Weights of a small image super-resolution model.
Training: soap at rate 0.0027, 12500 steps, batches of 128.
Data: trained on aerial photos of the United States (SatlasPretrain), 101725 training examples.
Rows from block 10, named by matrix and row number. Rows with one number belong to one channel. Each number is 500 + 40 x the weight over its row's rms, rounded and kept within 0 to 999. All counts start at 0. Numbers have three digits each. After the name is the row's rms in percent of the matrix's.
# convs0: first 3x3 conv (model.decb.0.2.convs.0.weight, 64x64x3x3), inputs 44-54, a 3x3 kernel for each
# convs1: second 3x3 conv (model.decb.0.2.convs.1.weight, 64x64x3x3, transposed), outputs 44-54, a 3x3 kernel for each
convs0.0 103:504474484448538584590565490549562519427404590532455440536547488492410430519561530471516532528498489499500510447518439532509491512459488515473555452492486524573576515498532518502500491416440558549452492434486478515562504429450549490462423512538470498524496487495558494521571521466560525499575539513
convs0.1 092:493510493507452519557493497465530496478478522545468491545517552477546544460506505422453481559502469563494448591561493542515534410508582442477431467488534477489469505566523565558514509507451479466453477491502483493520449507547547541521564458474540396481541496545441560515485481497479523483495475441
convs0.2 108:492526481446491512467513477459523463545529448504430562555541475510456490504494486498520503503505495484525480486506496504488550512473509507538520565460566462488553556485498510496529503445476512480536554503421471449484407515540534486484547460445411504549505497564487491481501549421506529462497469566
convs0.3 100:561454472441484512527519510516495488489472581568516636494482526460520520497456478482420529523514488491493456562457473485462553509517520430462472491565578554539458510496473531493450475450467479430585532554481462516484516524511517511519525466455503513538520538520497549528487542472492516553483492497
convs0.4 107:544480503532501574464491494501522538535531532566512388467516492507538466509451526528488565542511449465495463501457486461539508476468428492503531533441564556437524492486453501534491594538549472487593471447514472479572497485527468452493567498483451494527463453572528504520500475416543493534500447480
convs0.5 095:537454506513510488557465483395503483521480428464458462462462483506497544522537449462512495482562502487571523536408471511447504507516521519490484502603475598473475447547532490522481471452509556432551535523427499573443526441502547520524510465425465486498447483507561568541535507463490515469480492500
convs0.6 104:508542486518495594465470510393492538468593589550546554419478490473538475541455515469527504555538481522497503466512512456544520478464477506523495496510477463491452448509469478474474448526430515430451482532415547492500481504476463496448509524560488452534499489453465552526462507431562534530430473506
convs0.7 102:429478548595485494456457475503482444500554525500469548549504436435482481489458485477533526482471518461487546445491501495495469543479413519474465503485502512495451479455506433503526516472479481486476465511543538451484481495479521509480478515525498507497547535431550488485474462504582547510497468491
convs0.8 107:529554493554524499529517434538492486499484441513518489507525470471498530467492501505513499472465530470436565458532552549515449649431473489481438550503533528599565504501553500456496476445511488460353472543488572482449468469544534523437508506498468459477524548423436463490518461502470514548524561448
convs0.9 091:499469489481469514463570538588445551509519510499502476500508472501539467527534541495483494478473534511479445447473549438460521489503498510517498517475536504457439513501458541519452509501525439533516554487467609481498490545475486482486506498468488562501537531448575536430451498469456472479483549497
convs0.10 092:420488517469507480464531428447499478550486536481461545491518468514440450496399417474650518474620488518606518448459464424542445510585434570511469503490478539500580538424413592486453554482494494511507509474462493529513512472483471518474458478445488562557469567527563449502504529510475479546506496570
convs0.11 090:481494486443488550539547478521581511549491421532488503519492435460488490491505493450545515513504520489443472526563511491544536467439509479504505465551498474407511498472427460524494477544496567482427517576481443496545557481502490513478448505477532670529538483493507465486466449455534460489522477484
convs0.12 090:458468471506510442538498487496523560536469597474472515514489420506455492498471580488477507504500541440490560489521467515462541563524477477499458455551482471562505502456544505468486476502448545505488426514462412488523512462523500513486507478515565527498514563552494526570502537508505487498513479526
convs0.13 095:468460527544510514523480570565466489528507449567510429462520485478515470441548512549541440507504511476471529379479506434457499514474524453439480560517540462557491495518512469471555470479524444586538551502521523458494491463448443481485466492456463521553559505468535492460470487479511498480463488526
convs0.14 110:498547507398535498468457459523531582495450448474475432519556544537474463531511498488502515485446482501555459510516506504508507484487497507513511455511432504498513488531516547501520612510440483498468583529514470522520526479475481609588440617517542477524492485473553514459551448538468471522415506535
convs0.15 093:466509451510495495499508448585421477479523541496529440472482387509454497461453495472474608521522574426491583408522506556488483559439498573530520531471510449522579524472497534475485483494531436553521429487576478413502518523516455462529485555499541559457534503488492525584485486500470490491532586465
convs0.16 107:466511527482512477524473551464505465428538514477479539519638516431524560449490560529430425486485533530518485611444492459521494423594471443551490475527511523427429451573429526488484533533487434507463503550474472504480422588516534473498459487518492434457454478481525487527515470459503523469480483486
convs0.17 110:482507487491500488439446425511483518635456467458527452522452427516518554536487424506486465519512497490487508452517575535490475551459469509443470611446454506486583465456479482527488462506453475471380539518570520445482504497468487465506402478540498524604589494489506551535528488455518491513501509489
convs0.18 099:441551467488468478506491521531535552479509446484530597562453467515555526388395503479489515452492505466515527546519534498523446483480499548459526487470462487492472420482489557465527522525511528483511416470465492494512495576535571469518477497512548479504551511493534539631452539501523493479467491502
convs0.19 098:528507493487530454511550470403577549455542545474511480491462478465585498559471431477522550478544511467490528572485473516515459481524419522559545559528432505458485468444511533500468509516459478479465462530534517531457577448550525516529476525547492518491472524505496503435491514465469451451477404458
convs0.20 095:531457414504507557457532485493521448531483543464478512522512458454506479469479494537486469494508435532517556448457528481481478458454545548537499436450503466432475489502464545516477542519538482486558615439512522530499519458490492510463471509505484523548514527488528538521503459454507481445514454546
convs0.21 101:438476449439470481554474537451503481473462533561501519497565498483502494488396455531546519546490517598546515477488485422527532501399560591472546513478453498515504558603451472521505495564476482513498384484487530464521526458459495503503436472510560553502484445544559462468503417429476531484468456539
convs0.22 097:553481503491542488444594422507493489505487428519474393502422518535498532530532535513423436480536531480536485526500521468521520452538482475470476530498569486488525545536510458449516467448507462431411534497580507437495496499499489441494484459477513553495485441503512507476475469497522452426473474528
convs0.23 094:468501507544482459493467537534526574539494478495491445528499546451435448531555450487486517501489558466547500487467455570467480445568462513486468491518592495443528537476516551556545451443481491557516453441461464508555451530534468470477427436491520566490489518530489499486506476498508548491499451447
convs0.24 102:502532548452538493398522431459498522531412591477454624460520504465515410498426450448529526469506469480468446491525477469529577474426573455499507465486512555507516539498534558518532538568564577461391510510475481488488503439506472509487438542524531548471495474495578457499491518496477459562482490544
convs0.25 099:477426472596542465470477494503514491457426494520519488518441525491476521481571451527531442470499449457536494514507490534507558463553485511510543508488454471424421416526495482499477529418462520512553500520527466524500510479545468466479522478402490464436457483478478492489507499506491451476446450503
convs0.26 104:525473503513514458504494525502440470518512501490496498569490505449455520482595446473571456495501509546388510456574475501539489517507533583426474505496484500507493426506534491503517554474444504496491486498479490538460619396504489503472399594489454459498483499527491456529502477497513535533518489548
convs0.27 098:453546481626501448510497503451491515535532490512514460500576476497499484546395566519467507500505480483585492464487463417502514477480488452475483432502503506560467500480485477526459429529491475513504425457564568417411444498524528562454598476451508533480573494490563508533522509430589510476568567538
convs0.28 092:532509499494509491516507460508498539503516525507528580462539483522514465524528595527468468496505436564555520486545580430442487442453450537553469563499489516498490461459591509518516528547498503525484506565511528501477524519429495517483448553516503553536540491499528520531462498466541492499471460504
convs0.29 090:557571479519524474550456530512468480487548496422508392420516494472492439499480431555540557513455436496499496397507415514483459557451502511524577453501429589522527474521517472494531542557563515515528473460453451404523505434430553492512443494435586477472496512503568459559506534494527550455574565468
convs0.30 098:474582490589477513492495506491444540549509480521514392444469408493480460543485535540509493527523510457441485493485538499511488540481571481435452562524518454476497443449416524466477468429432490439453516430514532494499539493394487518509514437491450473479483434480479473493551554460596503453459493480
convs0.31 110:429447479647511475528535496457482488544495532517448454454485496446481437529541484529486509513508526491526463490499502516388511516479523494450500535478529515502505523499466465479471475465486368462505580454496623506493555480469492515474424525480541456500511472575446477544523475473476477567497564548
convs0.32 092:467521496469476570528563527520561499501558563463531519511572552511521466480369483555521430537479473542451466461475519503598539467481540513560555486463449462425419557557480520525523484544481565645520562561519511431560537462471515480558498564517488553517500453521599509564438475535471480524508506472
convs0.33 093:487568470467525466533485452430510461424553546456523571503465454478446465463481513486468531449512545524529507531515443479527433484440509558526455524432525490594487442466534496512476426481467483502475564481494541466489541448487516527473437551448452531448608507433540517530449573488465502479539517477
convs0.34 101:555570441522498460489494493542484467486471520496497490466541507506490493491385526461541610484485500533539413474481535518512512501474548497514507473453478471591510497420534531542546470595529459493459523456493477488526541563440512524519512437556498532483574533507533435483456490505493462480485466436
convs0.35 100:519510549546471488546517508437460470550495496516500461477490520484531518533447490525498470547517516491566532491478487440498508562445523474552472509453483452570569538484434520596483531519491516497440428509482544391438520562517516533472462476453375469438560510566482516511564515524448471536468465540
convs0.36 101:526523509483495497416496538480476458546489519554484496460572551533532488428465526398447515472528470489443532456472538537499421536508452459538539562488526575445576490551459523543512527553501389548536550574447453540476461551457561497525459523509494483420487510508540533544582517508462565491485563498
convs0.37 099:456472455534452526567505568511378570481389485486544515424544565465538492568469534511501599533507556650479462561487439494487543569440547465518472475504517482514522502494518498525525492550489459463571476435491450470474541552456504536587416485511487468422463537516510524509513443458496492511517538509
convs0.38 076:496520493578501482524524486492483497576509523580543513503542498471534557468474406469500484512501508447438463450430482489486449498477465509531497509455476480420493517567466468439461495460516462479514499498506469448440454474493453511527466507501433371375463497513583522520478503511520497508466469496
convs0.39 110:544574476466498496503457462492451543575420473497451477543430464508444561480566490524499480538556541486583454488540478514466532482506462471470490492442472533483531487495561471523438526546523468492475505435497496478432492579520540519483616484546506526511551483486474463520515514521468470488481482463
convs0.40 108:492457559475526485394469512532541538562456420457401454466447506477504457539491515420508489488483511529520445456535477516531513546454537505425569529581429564414492462479457526512518485489558551503537527556466497515487440453489524515506457459486503483561412587491514476516470503480464444513501498506
convs0.41 108:541473548514503469472475546505574495515480445528505485518494402428522532489520485415483469515504485477493499501475485535508580443610494532515580488531435609538471511506477487463540518482533491388474507502517501601457389489494526446469492495496486457504515550493513516553527475470499561503542490553
convs0.42 109:476492499475521467503469515488450565499499442453498481609455554483497572512557530504547490491509488470664438423619502496519462546380556533443480524480553509515509514485547552499496455484531517465492542466505499492513567489462601492477585458537519521413480485459476566511422449479458480492509547436
convs0.43 089:565525505529471511507502490562519474490485515488459433500527471523502531484433421513562545493488463499426435559536496530494512547616488556588565516477484506550528536470485502510462514589506485471491518451458526546482454517540500451474495427515429395466467462425480392425503513524485491482566531468
convs0.44 100:490475463524505432482520481526420550550474461466554460550438480478473464393561506469593519506512482489500501444535554540562492516553433500462476474476495545567450465444510503500472555515485532475452513460474501532495613472504559540422498529472495582516548500574456464525502520472544522416523468464
convs0.45 097:456490492508481607576485422466479455452453517569507489461435456502435442478486452512491539518521498498458476500563518495489515524494449538460470513507538451516462563525508504510454508502471494497389494487535505488509473526501504524489463515522564602609479470440472466475543488477506515545471559529
convs0.46 107:576481516542467509564544524539489479524494479560528466538506503577553529530519504491540564527502481429493525453559499486497463599456419490496452507517448419504581569480459535511512499479529517531478435502471542483476553474549483545573550510466455472484500513427484508494448455493471522484440578446
convs0.47 114:499485457494518518484494534532511551583498416480534496472541488569479509478551572486470523510496485497525465519532522460517526416466464490592522568478563535449510489494521556492478503457495550544519492517455335500517483486458473525499451477461415452504523568475507540520566473453442554468540475499
convs0.48 103:552516493470512571482440571491511527448527439489512536451490475504479456519485468543498533493460593463469528547441508511514553512508357523532511451508475446471523495523498500463516469391503450461496525444436485507535450483486462520438591472558491509561509520532431517500536512468453517478456493437
convs0.49 093:496484565515536513511495570537512433506497499530489390514578513518454449524514424541472558559499513431477444502527611529504520546511499529427480507503511496522477510449472541477470471477520502473436464524496475426514490483546482534555513518493416451473445510535526513516410464484484490438496470508
convs0.50 092:485477460538531489494487512488505457508499489568543509543455439475527525499623543502500549492549502512624581497540553503460461469430476499481471542499495539446487416475521485495494536527569480487442495483487475501497501460450486489548580581507511509443493521497536528456525483504495463411542499422
convs0.51 103:504465420521566484513483457487447518483449542592504501483428474475589531525415580543497512518524518561448503527516473466499540467566517451551422494557462497448533527477536476479458545549440444479483424521455460492513559498500483488455552475553516496544451475434453512533495463495574467532556499508
convs0.52 090:485492549549490451525491515445571604474487491521463417535526559527401459485507475504488509486476516556586498482467414469544472512506474457491526484430463601619586486548533463515500494552545508562534416428632509471416534498496507489484563495497546539557531495560455460505547501478562490495530574521
convs0.53 102:441450523506440490497544516508499426449476442515458552468523553551448530499528452548514476503490497536518503535479442483545473486478543454461468535436505444518435504485467505542555529501565484510532505470508545491476489490541501521591535498503469498523499489562498582481550491465622500478516465542
convs0.54 114:511531610529555518467501504531486457513501508457539514518587460511532501518499502490468524505519499475514567467465556569498456557556415523514473524482448456441473565485473460533580491491545387524442515477547543531472519600411498474544510531536434546538474488436519496522502453483434492503470495437
convs0.55 100:530510478471446488516534503474487453549558544496514507548499515576493538425449400597564548516477479496451483469460483462473499519496497558500517492429536427562469519508519483543529487554488524571465448451519561498567544505503534521457469495527558509541525520508515527479499506517576482439518552529
convs0.56 108:452468495512607489525463526481460499542531450464503497511494543522470519465551536491511547492544498504513481442473463417504587563473455495487521443513473549439443538512489522445517485518522489457419497476399536572485525486511506462485509508482467478573497498485526534535500435509545458515511505515
convs0.57 091:549462551501472536455471481495457524544520460429488497504450484461490504458473478536486493482520558510527568553493458491491491526495456491473507520514470543458503475494536492499534503562441590492502520507519520503530493504477465515491502449506558481473503478513453484534560535493515497481542510482
convs0.58 102:590458533394432598543516506496510414442467511520520485444515532488487525473482540506521488515538515572514477545450495479514429387524579508520486473478484462444497396482542500498514536506482489457526529459475467508459436488484493446570513516486501495463394526565471501524512481492492461512507448461
convs0.59 103:516549510448502457499500492537460533498449502449562533517516508514480535466522478527511480498502472493487497493479533528507515439552484481531550483471542451449431595541504514457495536481458578518532475592513436463530491455522490456469492478597475493499506579523513472479421432477482507488432445563
convs0.60 103:550438439622498457524489523471540480471561503463562453486496461462437548466509465475535503462524489540477551582424454541534403481603586461515453526477509510616520446489449443504466496497448468378511567452537542496514451533477474488484513467500583499535484536534441498532467541516493586418537468532
convs0.61 097:517513422511578514493494559520475530508521556549481578507495425491391511508478530529575482508412473492443524436501493500528553493488496594488530490612562507486490479471516485509443482449441529452407450524521507531562514481462517472467477486479496518553527490500465476498507493590563475537479511513
convs0.62 105:486505474539532494468448568556509476479531526463501532523534594396492572444519576468495482500502498495505543484545503499481516448487454487498530500587397565466550503483545481567481511577457503519494449502472522587457429547449492512506437491586472437495523534536483528545543494505505489579578501406
convs0.63 097:463522603545539461471487499479478431531548521533495529489494453513472466476536553524535450452477497630593560521498506480509474505486514493521536456469413550599573427487490498517538522611521531513484395420536507497424500524476438471525467431444462481465508508482512512518482512432494520474554455500
convs1.0 110:370543478501428471550534589563561534441539552485494501507446470500508467482493455503506514557519521505463439547489507462537484446483478406461512575531516468442498538546534535471524516516530507434518529479603444522480476527526552559490503468480435456546555490475473543496444407453483451473515556479
convs1.1 095:452499529540493466508492487464497517551522475494496445553549519493467513472474485421445424525553496469529540508506540536525482467438489448445486487506528467479529554468490555514472471491458522625466531564529565513496567572491496518512436475539572508462525492459483461477446546524481497526502511513
convs1.2 105:539550492469507525468475591458515504436574435519498517450473547493531445463504541520529512470531499429453535460479455530504441570418609508494544462460545460522403585467494517536518493534478511558499508444474473516512462544451469446473511562476552466525533494538471560525455507478480440505484429411
convs1.3 102:508480543479522522537456499530396442470550502461472506513533478487472484529545499520521502511511529467455533549427445471516526528444541524536482504481443469473476474515494499558554527536500462507555478500469554518544493521506501438529482454449486447529506425516524528536556492463401463551514491535
convs1.4 105:439458525575443458560522458627451520557516506534478538538590463496452484453510537469482496506530560456420517506435511521460544467499531463463461563466510511495516500507509515509485508463511529478469467489520405493561496528488597462532514563471549527489496487580494519529477450521538513404505533532
convs1.5 089:538522573432518476490468465489527492515568507563465484503507455479520533488523569507530550561539569512499457475429467564455558572483572523536497513446481462575458509510527457488441501447427542463506487462513533467547475467457513529501492606552470481535485504497532483495443464455520488485484471563
convs1.6 106:510577527418476614555458478470515475458484521408442513518472469542531406479517548448534445553533486479514527513540457509525475450516499448563497505517504543485493515482536473525445475514560491485626558480484582567481432435500481522515496464544474511502521529552538526506517511549460432459502499483
convs1.7 095:514505483461480502534566451481542500453485589527526454527503475522414453427478471559522567518524489449459520503523450469485475479498513524472533539492507503500532528470535482486523566472495505480504529513394442539527443530510548471491510505438572503456536502469480513531453469497598464473444498499
convs1.8 102:514498466553485488532447505515483529466449475446527602517535550443458528499568494553486552542497510607470499479567447533522489492501623462457569542499454538503491535493471501434515652504426525427418515448462471518547478541420510498502455506506509465530518510514446542423460533542464445498476486602
convs1.9 094:457494480490480443523492524529525473493497458598519522398449513450569512543464482492467505536476490476537557558534550514461510514483451460438427443484544457494528402477429447473454496504531540518463584563452531481501517536480583500489531516512466531503448530515486476464476497519485486491510462503
convs1.10 080:524442497538487502484526577519513428476433484441492446502471486493512505532460434526501537479542534472561542474537512479472519434544437496439459474597450486550478511455524500492526543529525538439462459489466462501451484581468492523436479467504538417516540458518544406560464519530457540495500573466
convs1.11 087:473467479522462524430490479508532464553459423511523518527425485443469619497479467505463496396505520491508501475526413465558521533518474375471473426473483581532484458531505480495484517526533540456496501479576504567530494503483482418475538519456480568525531501530470449483509527465458515471487518509
convs1.12 095:510515498498486428492472517460492461449558475466568539548444438524466541487492440484457488541506461510512392478480502514497539491466455510409523503477544506547565495487534491468518455570571511530491521526465477526469486471553505500467485501522471505549499464496524502470485482510493528496529508454
convs1.13 091:471532522516404458541515428629549482500453433442405492452564514544542493479495513506498486467558540509514508514436489549495463534465549521477486444489525540502529537559483430563538515477470494462481511439517538473532437522534527504600537494522585516395557506444491478553484506499479492505567530489
convs1.14 106:567527423486495503584441556549455474514517471471548509469515471549496448576442460441511572501479487459520512518558511537492468510544490497481531407507441520545443510559512454468488501464373509481553574444459533531465477483461486424513571459494513570453504469524507492508520554508460565502479494453
convs1.15 075:461500574505498559509509503529510502476491484540460480487475536485453523482501523555584513516509490487541537464469500458488536506507507565553437555506465500491476481533488483501497466464489392512486505529514508486512522534500545498545596479450439533542503519528464495555525489521454457546514531541
convs1.16 095:491501542489507572469494500518439521477440534513629504451482543465386582512420513491525479435522496476530462525430520554468519526587463555588461506517547460472558526513415566490496496559592418528567539510552518536504445517523457463515458435503550559423482478551553483535623439504440500502454504464
convs1.17 116:519585551573436550501544489504425563478529506470467498408509461543461472501518501475489482530491479538494547549445474493528522506476527503493475560461549438525444525515417501472515459486526481551513531437560570521544472491547491479574506464469506524474489446501464497492531474595498540499491473494
convs1.18 087:574490485485520487485537526433528576514490496482449500521501541466486532495491552511454502515513493522543478463476547542495434514525477540529512468442613499497469533445510517455478490457516398556521444438479491462496523519564556491463483537487464434504414505420440505501501495471521599498472461472
convs1.19 096:518491543567551536500552518537467523477423567482442515498534441494424506464477524497503526536489488542519517546538565496484490484512480563511492559489444529473557554465456508464497591492548554567420472482528464565454470584473518510426468468424570539469595549536569488518420444491529463435466403510
convs1.20 094:502523491434553458507470491444481557510495476496535517476453486560455449583467520532519526552526535534533517504512435435542473467480529463496543501509498478533488490504539531458472555592481535483446563485458462473501493470483490532473474546480598554520519535515463489530444479473524532454514475541
convs1.21 088:413441540578470496569577609493494428427465514489538520490544424503510542471539525530545503497466544449455535524513471439489568522553540515487488560467412495499515462545462449479548541412473468552467532537520561455537516465457475435574500521497446579438449576523502489457570483523548476416437540541
convs1.22 097:521527446498495519510528431503521537481532479498436497509468533516491512547552554417492425498446437505508563520463517473562517515554480516471491498429549515556535546466493484507539457449536468560516524531534524523549575508445502546535522504474446503515510456527538550456542523517519518469586543477
convs1.23 092:446448488563474544491509541501501533506513523469471452447484414517525507532405574509516519525524529602514491459451523503492522486497539521456529513537495520521563531468460460449508612571504506488460458548504517506503518576579531538549456494533564554481500420463493410524568518518571493430517556517
convs1.24 100:534474535511501474525452489465494479390556433482450550524470532488547485532470506489566472479492477485456544407524463475526499519484493560539445449452563592481476443439531572437498460461485531549460540538458506527531501531538540507404483531498545488471533495508542505497475494524427514553456497490
convs1.25 111:492499575495520559555595435483471538424546495541521456511543432462534492480561504558554498483491508518447482486526518476502465491516555554522520563528433500550469484544485462559471495474504553454433520457462445475540523534554487472550520569486519456493558540513482514509473573476513464492531516480
convs1.26 100:456571456543474485528426581524504532509446492426590492426505480521518440481528408582441504511508534509501531474442508516491486515472542524404519515566477507515501489491481512455526530491478621400514564495494433624477429511484512481495515490470516415525469516492514609513476507482503494456532484470
convs1.27 111:459564451432550450468489416512475464538524485525457533458476509556538465524451538467516494462546459493542429475541492483507524500508493510489520457521473492524474445480478459528501507481467549447471465530529502463477432543515529433391433484496557495470492490436447499523494449418508492487487490410
convs1.28 093:468525476527478445544488565452452505547519472457487448520465539490479509532506485524476530505555475571534464548486436503522508424476515448516539468505452440480476500527441509508503493526585511393521539413544410522535416499626540510458564459450510531506507482552589473511472514414427456475481590521
convs1.29 098:430472596478463522522437493449517571580418516584526502451482517478498488505530552520488504539554488435403431526583583551466492535527566531515439477533505490465526444517504622537533572527490466536516542488568563454560545483561493566550496519545437530502422582427535457477462466528524562488539463485
convs1.30 104:472502495545549516433484581578464529543503456546557510486498473558504499505522414485571582520486512487554483508469422495554499522548470489570527490496465444497428497553441489537498578533527485411513504442472520453554434480545511467503452551510529587497538509583517554555498517461495491521509469468
convs1.31 126:553481509530450530475502525543483455521417543408507520498515506611476520469507536506462550501482425519473489531505494511511461465445518498472488562511484481516519573534530550480553557461519439493539483554465476496500540539526487443484503571565443507514461476497433600505506518408520578512516457489
convs1.32 105:419448458555498499488460507461426496527566471504487487507503511511545463396466460534519465548458486509494544441419479475524541495461486527542570535507542447430374478423469505432543541521484419466480484467535485468493413475441502487480549497467508563426488482513485511516549491477544520507469475499
convs1.33 101:592495442533517512443459487524463606458491490461434553533496554534477530518517489492525425593504516525506524426449436454507464494518494525492426553505538479515464516525559596498485447465545501524547536426480502550493542498455446570416488480504519503499506519495500564450531458480462483491453476506
convs1.34 090:552458461478474506497528524466584571487506528565425449521494438509475494475519500517464558507539553457549501510523512517505493521522534451479570557470535510487498464481453466505579447540540498471536482506486567474472462493489430529561454512483416470572497489484533421569543530488579520513478484567
convs1.35 097:505541489492508468484483528507577464582482517562593569440465511492451434485491491513470542511527535518495461519551553554472447512493526417597539481509443457449494527553476490444579508461477513543509452459576522457480521538505468545464454466397479507478446498502524470542541454554485551548499479504
convs1.36 103:554476593514517526497463478514501522531466459504504503555596536506497477558492526508538537483503525428495538428509470472554496509493496551545515511555518515546538515499564545495461407484493472474553523487492537582556520489475484465542493391546535485525495534512585466563494482543486446567546445518
convs1.37 102:515512534483462508565522468441511560481484455527550505530484497450467541411503507572495475515530495462540515523518449466565584513523505497547483524424536536525559440510549542440489469464563465488528521477441539488493475534525542515499538463489508513419523515514531513539462481516468512478424546550
convs1.38 093:490421432528515480505608472424439467446484471452510470525542453451388516509482502516468479530556500497476491449492530453530445484493489509515463466527480454536507524538537533519513504467490560537578425498526466535570528501490489428502585554469443434434482464494520483461593517465578538475525464492
convs1.39 106:495517552576547483485493427497518601453503527495457426508522550469503533552557474494438493450470501533505529450471581497507501459424497545523505552485472511539444547472519466470551491484513461439524466553544516480469497508523579472520395489496426503549508501476500464468479491493509476534575569537
convs1.40 105:529527494406441521483494462453549505578487425453537531505409561528519525527527484515490530529514478532512446471553486570515487453520438475516528479473438548549513469515507471526546526545540523492524525489526465472485448458540500515411559524509456427577499446517520556490469515530485466482501489475
convs1.41 104:539470514504542495575507440497519520566440528468490496498546440527490558488582483492497516533474570520494571474542507519500448512465544545424536485455441561496497512474529466528487579505523530448467509534440507487472571446531506518530505485576498462458523441534435495527464496474524468462581512585
convs1.42 102:475518498459504502515533465472499520505491476539451598555409446505518519370562487502463484499503511551475493465487471479559482512495529543462519549493514557491516469409536485458511476566516517550459516523498481458513506394480504523502479597498517453534522454516486501561465545435539498465567519486
convs1.43 087:565495484568553434509501449485491543493418456518561468558534485454458521465494529553549546527555533478467449441469460465503464576583520518437468514429463542519456490516520592475453504540521459494478449532467479528500506474463509541471397484504561540504540511505496534520509509507550521465518438489
convs1.44 104:504475508544478479448468477503442526513529491512574456509496500541541530511523548477430507468485514471479534509447481469479552512490566553484490538532488495486472527486500486473520477550490560445464473503431476558517454522464484566514526524443447415458446472388498484433496568518483480521558486581
convs1.45 099:587540458446486505517512512528469406571531527477472510503412446495485495548546493499498575526488487475493474504433438551515437497543537476464442498462478498503513507513491555512459481468537457480521515427454539535480477475463456526515518492563485519514440474492512442467585490537476483500431456444
convs1.46 099:494517488485442506490490487451487490467499477541460486441473511519484467524544398485551449485517487438409489474567498526502467485476550487475614529472502512462491444516577508511545475516445548454579507525498442527561548454443506519430528549455491472542494521455477526485445531510514496532530561463
convs1.47 107:529537461429549533476466413483456584535489462527541518470525542538484455488475477521528529504519479544498503559505472501472459542482536425561565449444490536534491479559502541511465471492529444469536446471447493530522425512464443470588478514479515492575481453535534619482542521450491474485464491447
convs1.48 103:489535523484466508547494471464472518479512488472510562490444431515506496463527495526506496502473466560526514581529517528486544450489463514569465484476559493545520531397471473567460464439503465477516509516472471449559475440544488575567505442425591528478531501499473507501543565533483520492509566521
convs1.49 094:505511476509558490447499529513559484489508504545348527478479438506506504474463466545464541450457581504510439571528523525505548491519477452446512505474519521511485388496526463517533555568530479471408448517445519439550527592488500455545505465560464585506477445530461486562496467428498488494506550513
convs1.50 088:496525492521493500540477470484484577557493476552508425493425523542509528572508503457410482413477465422564542544549484532525532513442504544502528490481546553537524514478496559492489477434491550486505518484490492523455498449474536535473488498454514526478548530463599540465497568454474463491481443509
convs1.51 108:563515503430525534503537558494494596475608473535481468460456559546505435530517618524461450515468452453509447451499464552502496490485577531508515500438572521487467518508596551466530475474463470514509503509475508609467466479568482549506497500546452491531495502507589485458508548468533418544552461489
convs1.52 106:489559559455486535492477474486482452521531499508443535468457436498502507539535480482479493498497474452446461506426490429430476552535598471483487520546522476502459560527470493473511540456489490480466444490539492536552426474498478445511443482428444451491549603490558505528526536527509481526543495549
convs1.53 106:502463483496550451435535475535600445540531492513479523567484471519482471523486502495471462487470561486494497544554486492542564497473467479517503521502492419494484411483518508552489478541495506462523503511513548467494503545420515507532465488533519506492475556500473471584520515499506577521495530593
convs1.54 102:516498460469477546447503521517534489511468579436491570443498559557509448514493487456508506523475470529516499496514468462493409426496542479597465539531475468481496485528526497487460535489478553397602473545506405546501445491549499470541617481502461506425532469551498494480498523464512477539495475459
convs1.55 101:503470391517523516469525501592519546466447509546561549577562548556506497564536459523509483489489500460477489525464545510493449563510525487558562555572509510508463518516485493544584533511504520526569484428565506546420442538499457438501514579539530478493460531502453583516509470471494523533486479528
convs1.56 109:384506530562470390556523509499484534492523494519480497545468462530462534396500562542483496518517443406508592569490435356495609512527453514504479471480579444524517541466464532493484472468494524497503485470528461519522493517565615596461456456467544465481456491554517511464495507541568465476454523488
convs1.57 087:506509424474518520480495545463464532570464514473471511487558528452497550470480553548532555553543482516511486506460477502500487609494467524540479559491441525464516459533506500489547477550527489551521434512509501402496519545454445507503461471517461576501526560526508495488524471417511501549458477498
convs1.58 094:554554463451544563466475501495505506543514522505501570505483502450459516507494444473520541482493536537528509411483551544497417453453500468508508425583524588484478485520540554536476492447457478490485479475546566511492545507475391437445474497548458507570484512508543536542515486446453469504551481484
convs1.59 118:479476452439477543444510506523476555508482520445553489489550559502426530524479489515440533473528467557532478479517541479512449494427425454572495567476452519458611446538516573414512650494393504516578470527445492515440442510475544431516513532497481516554524480486452481500510522482423579451463504547
convs1.60 106:471447505564468452500566516591471513497434521478460551518581465559470546461548468482512573501505579537463569529524534552507561502442512459432440581502397505526489519505443544527439541483492457491489489545527492499620461497479508498570495569503516475509530491514467569487514453502525455480482464505
convs1.61 099:496473432447461528478491588451507476475486507529519455490448506445496566462493434509498587521465540526522506477492472529506512497468451504451531446577575559481495479472506494489497487554587520470488551465502474501556500457451460489524494539556434516499512485503520425489467538472507493451467468551
convs1.62 106:515460559486533482496489492506469464482486509491461483468503458507561655492499541517492454483488448510511519527427517450503553466562490531542494538502456498492543493453536515548462482513518512508533503507502475547396457514470547475428492498573517526518489500458535457544562506535492484519462553433
convs1.63 099:602551529490487478433530540504537497426488466566517512555485504472492475488499499480444479524493514493520504468520513493436451546521479533492520491485474485570557476489518477566529520452543578505511415514520531480533542541439539478489393480608558456473493490525522526534529490435573492505482556515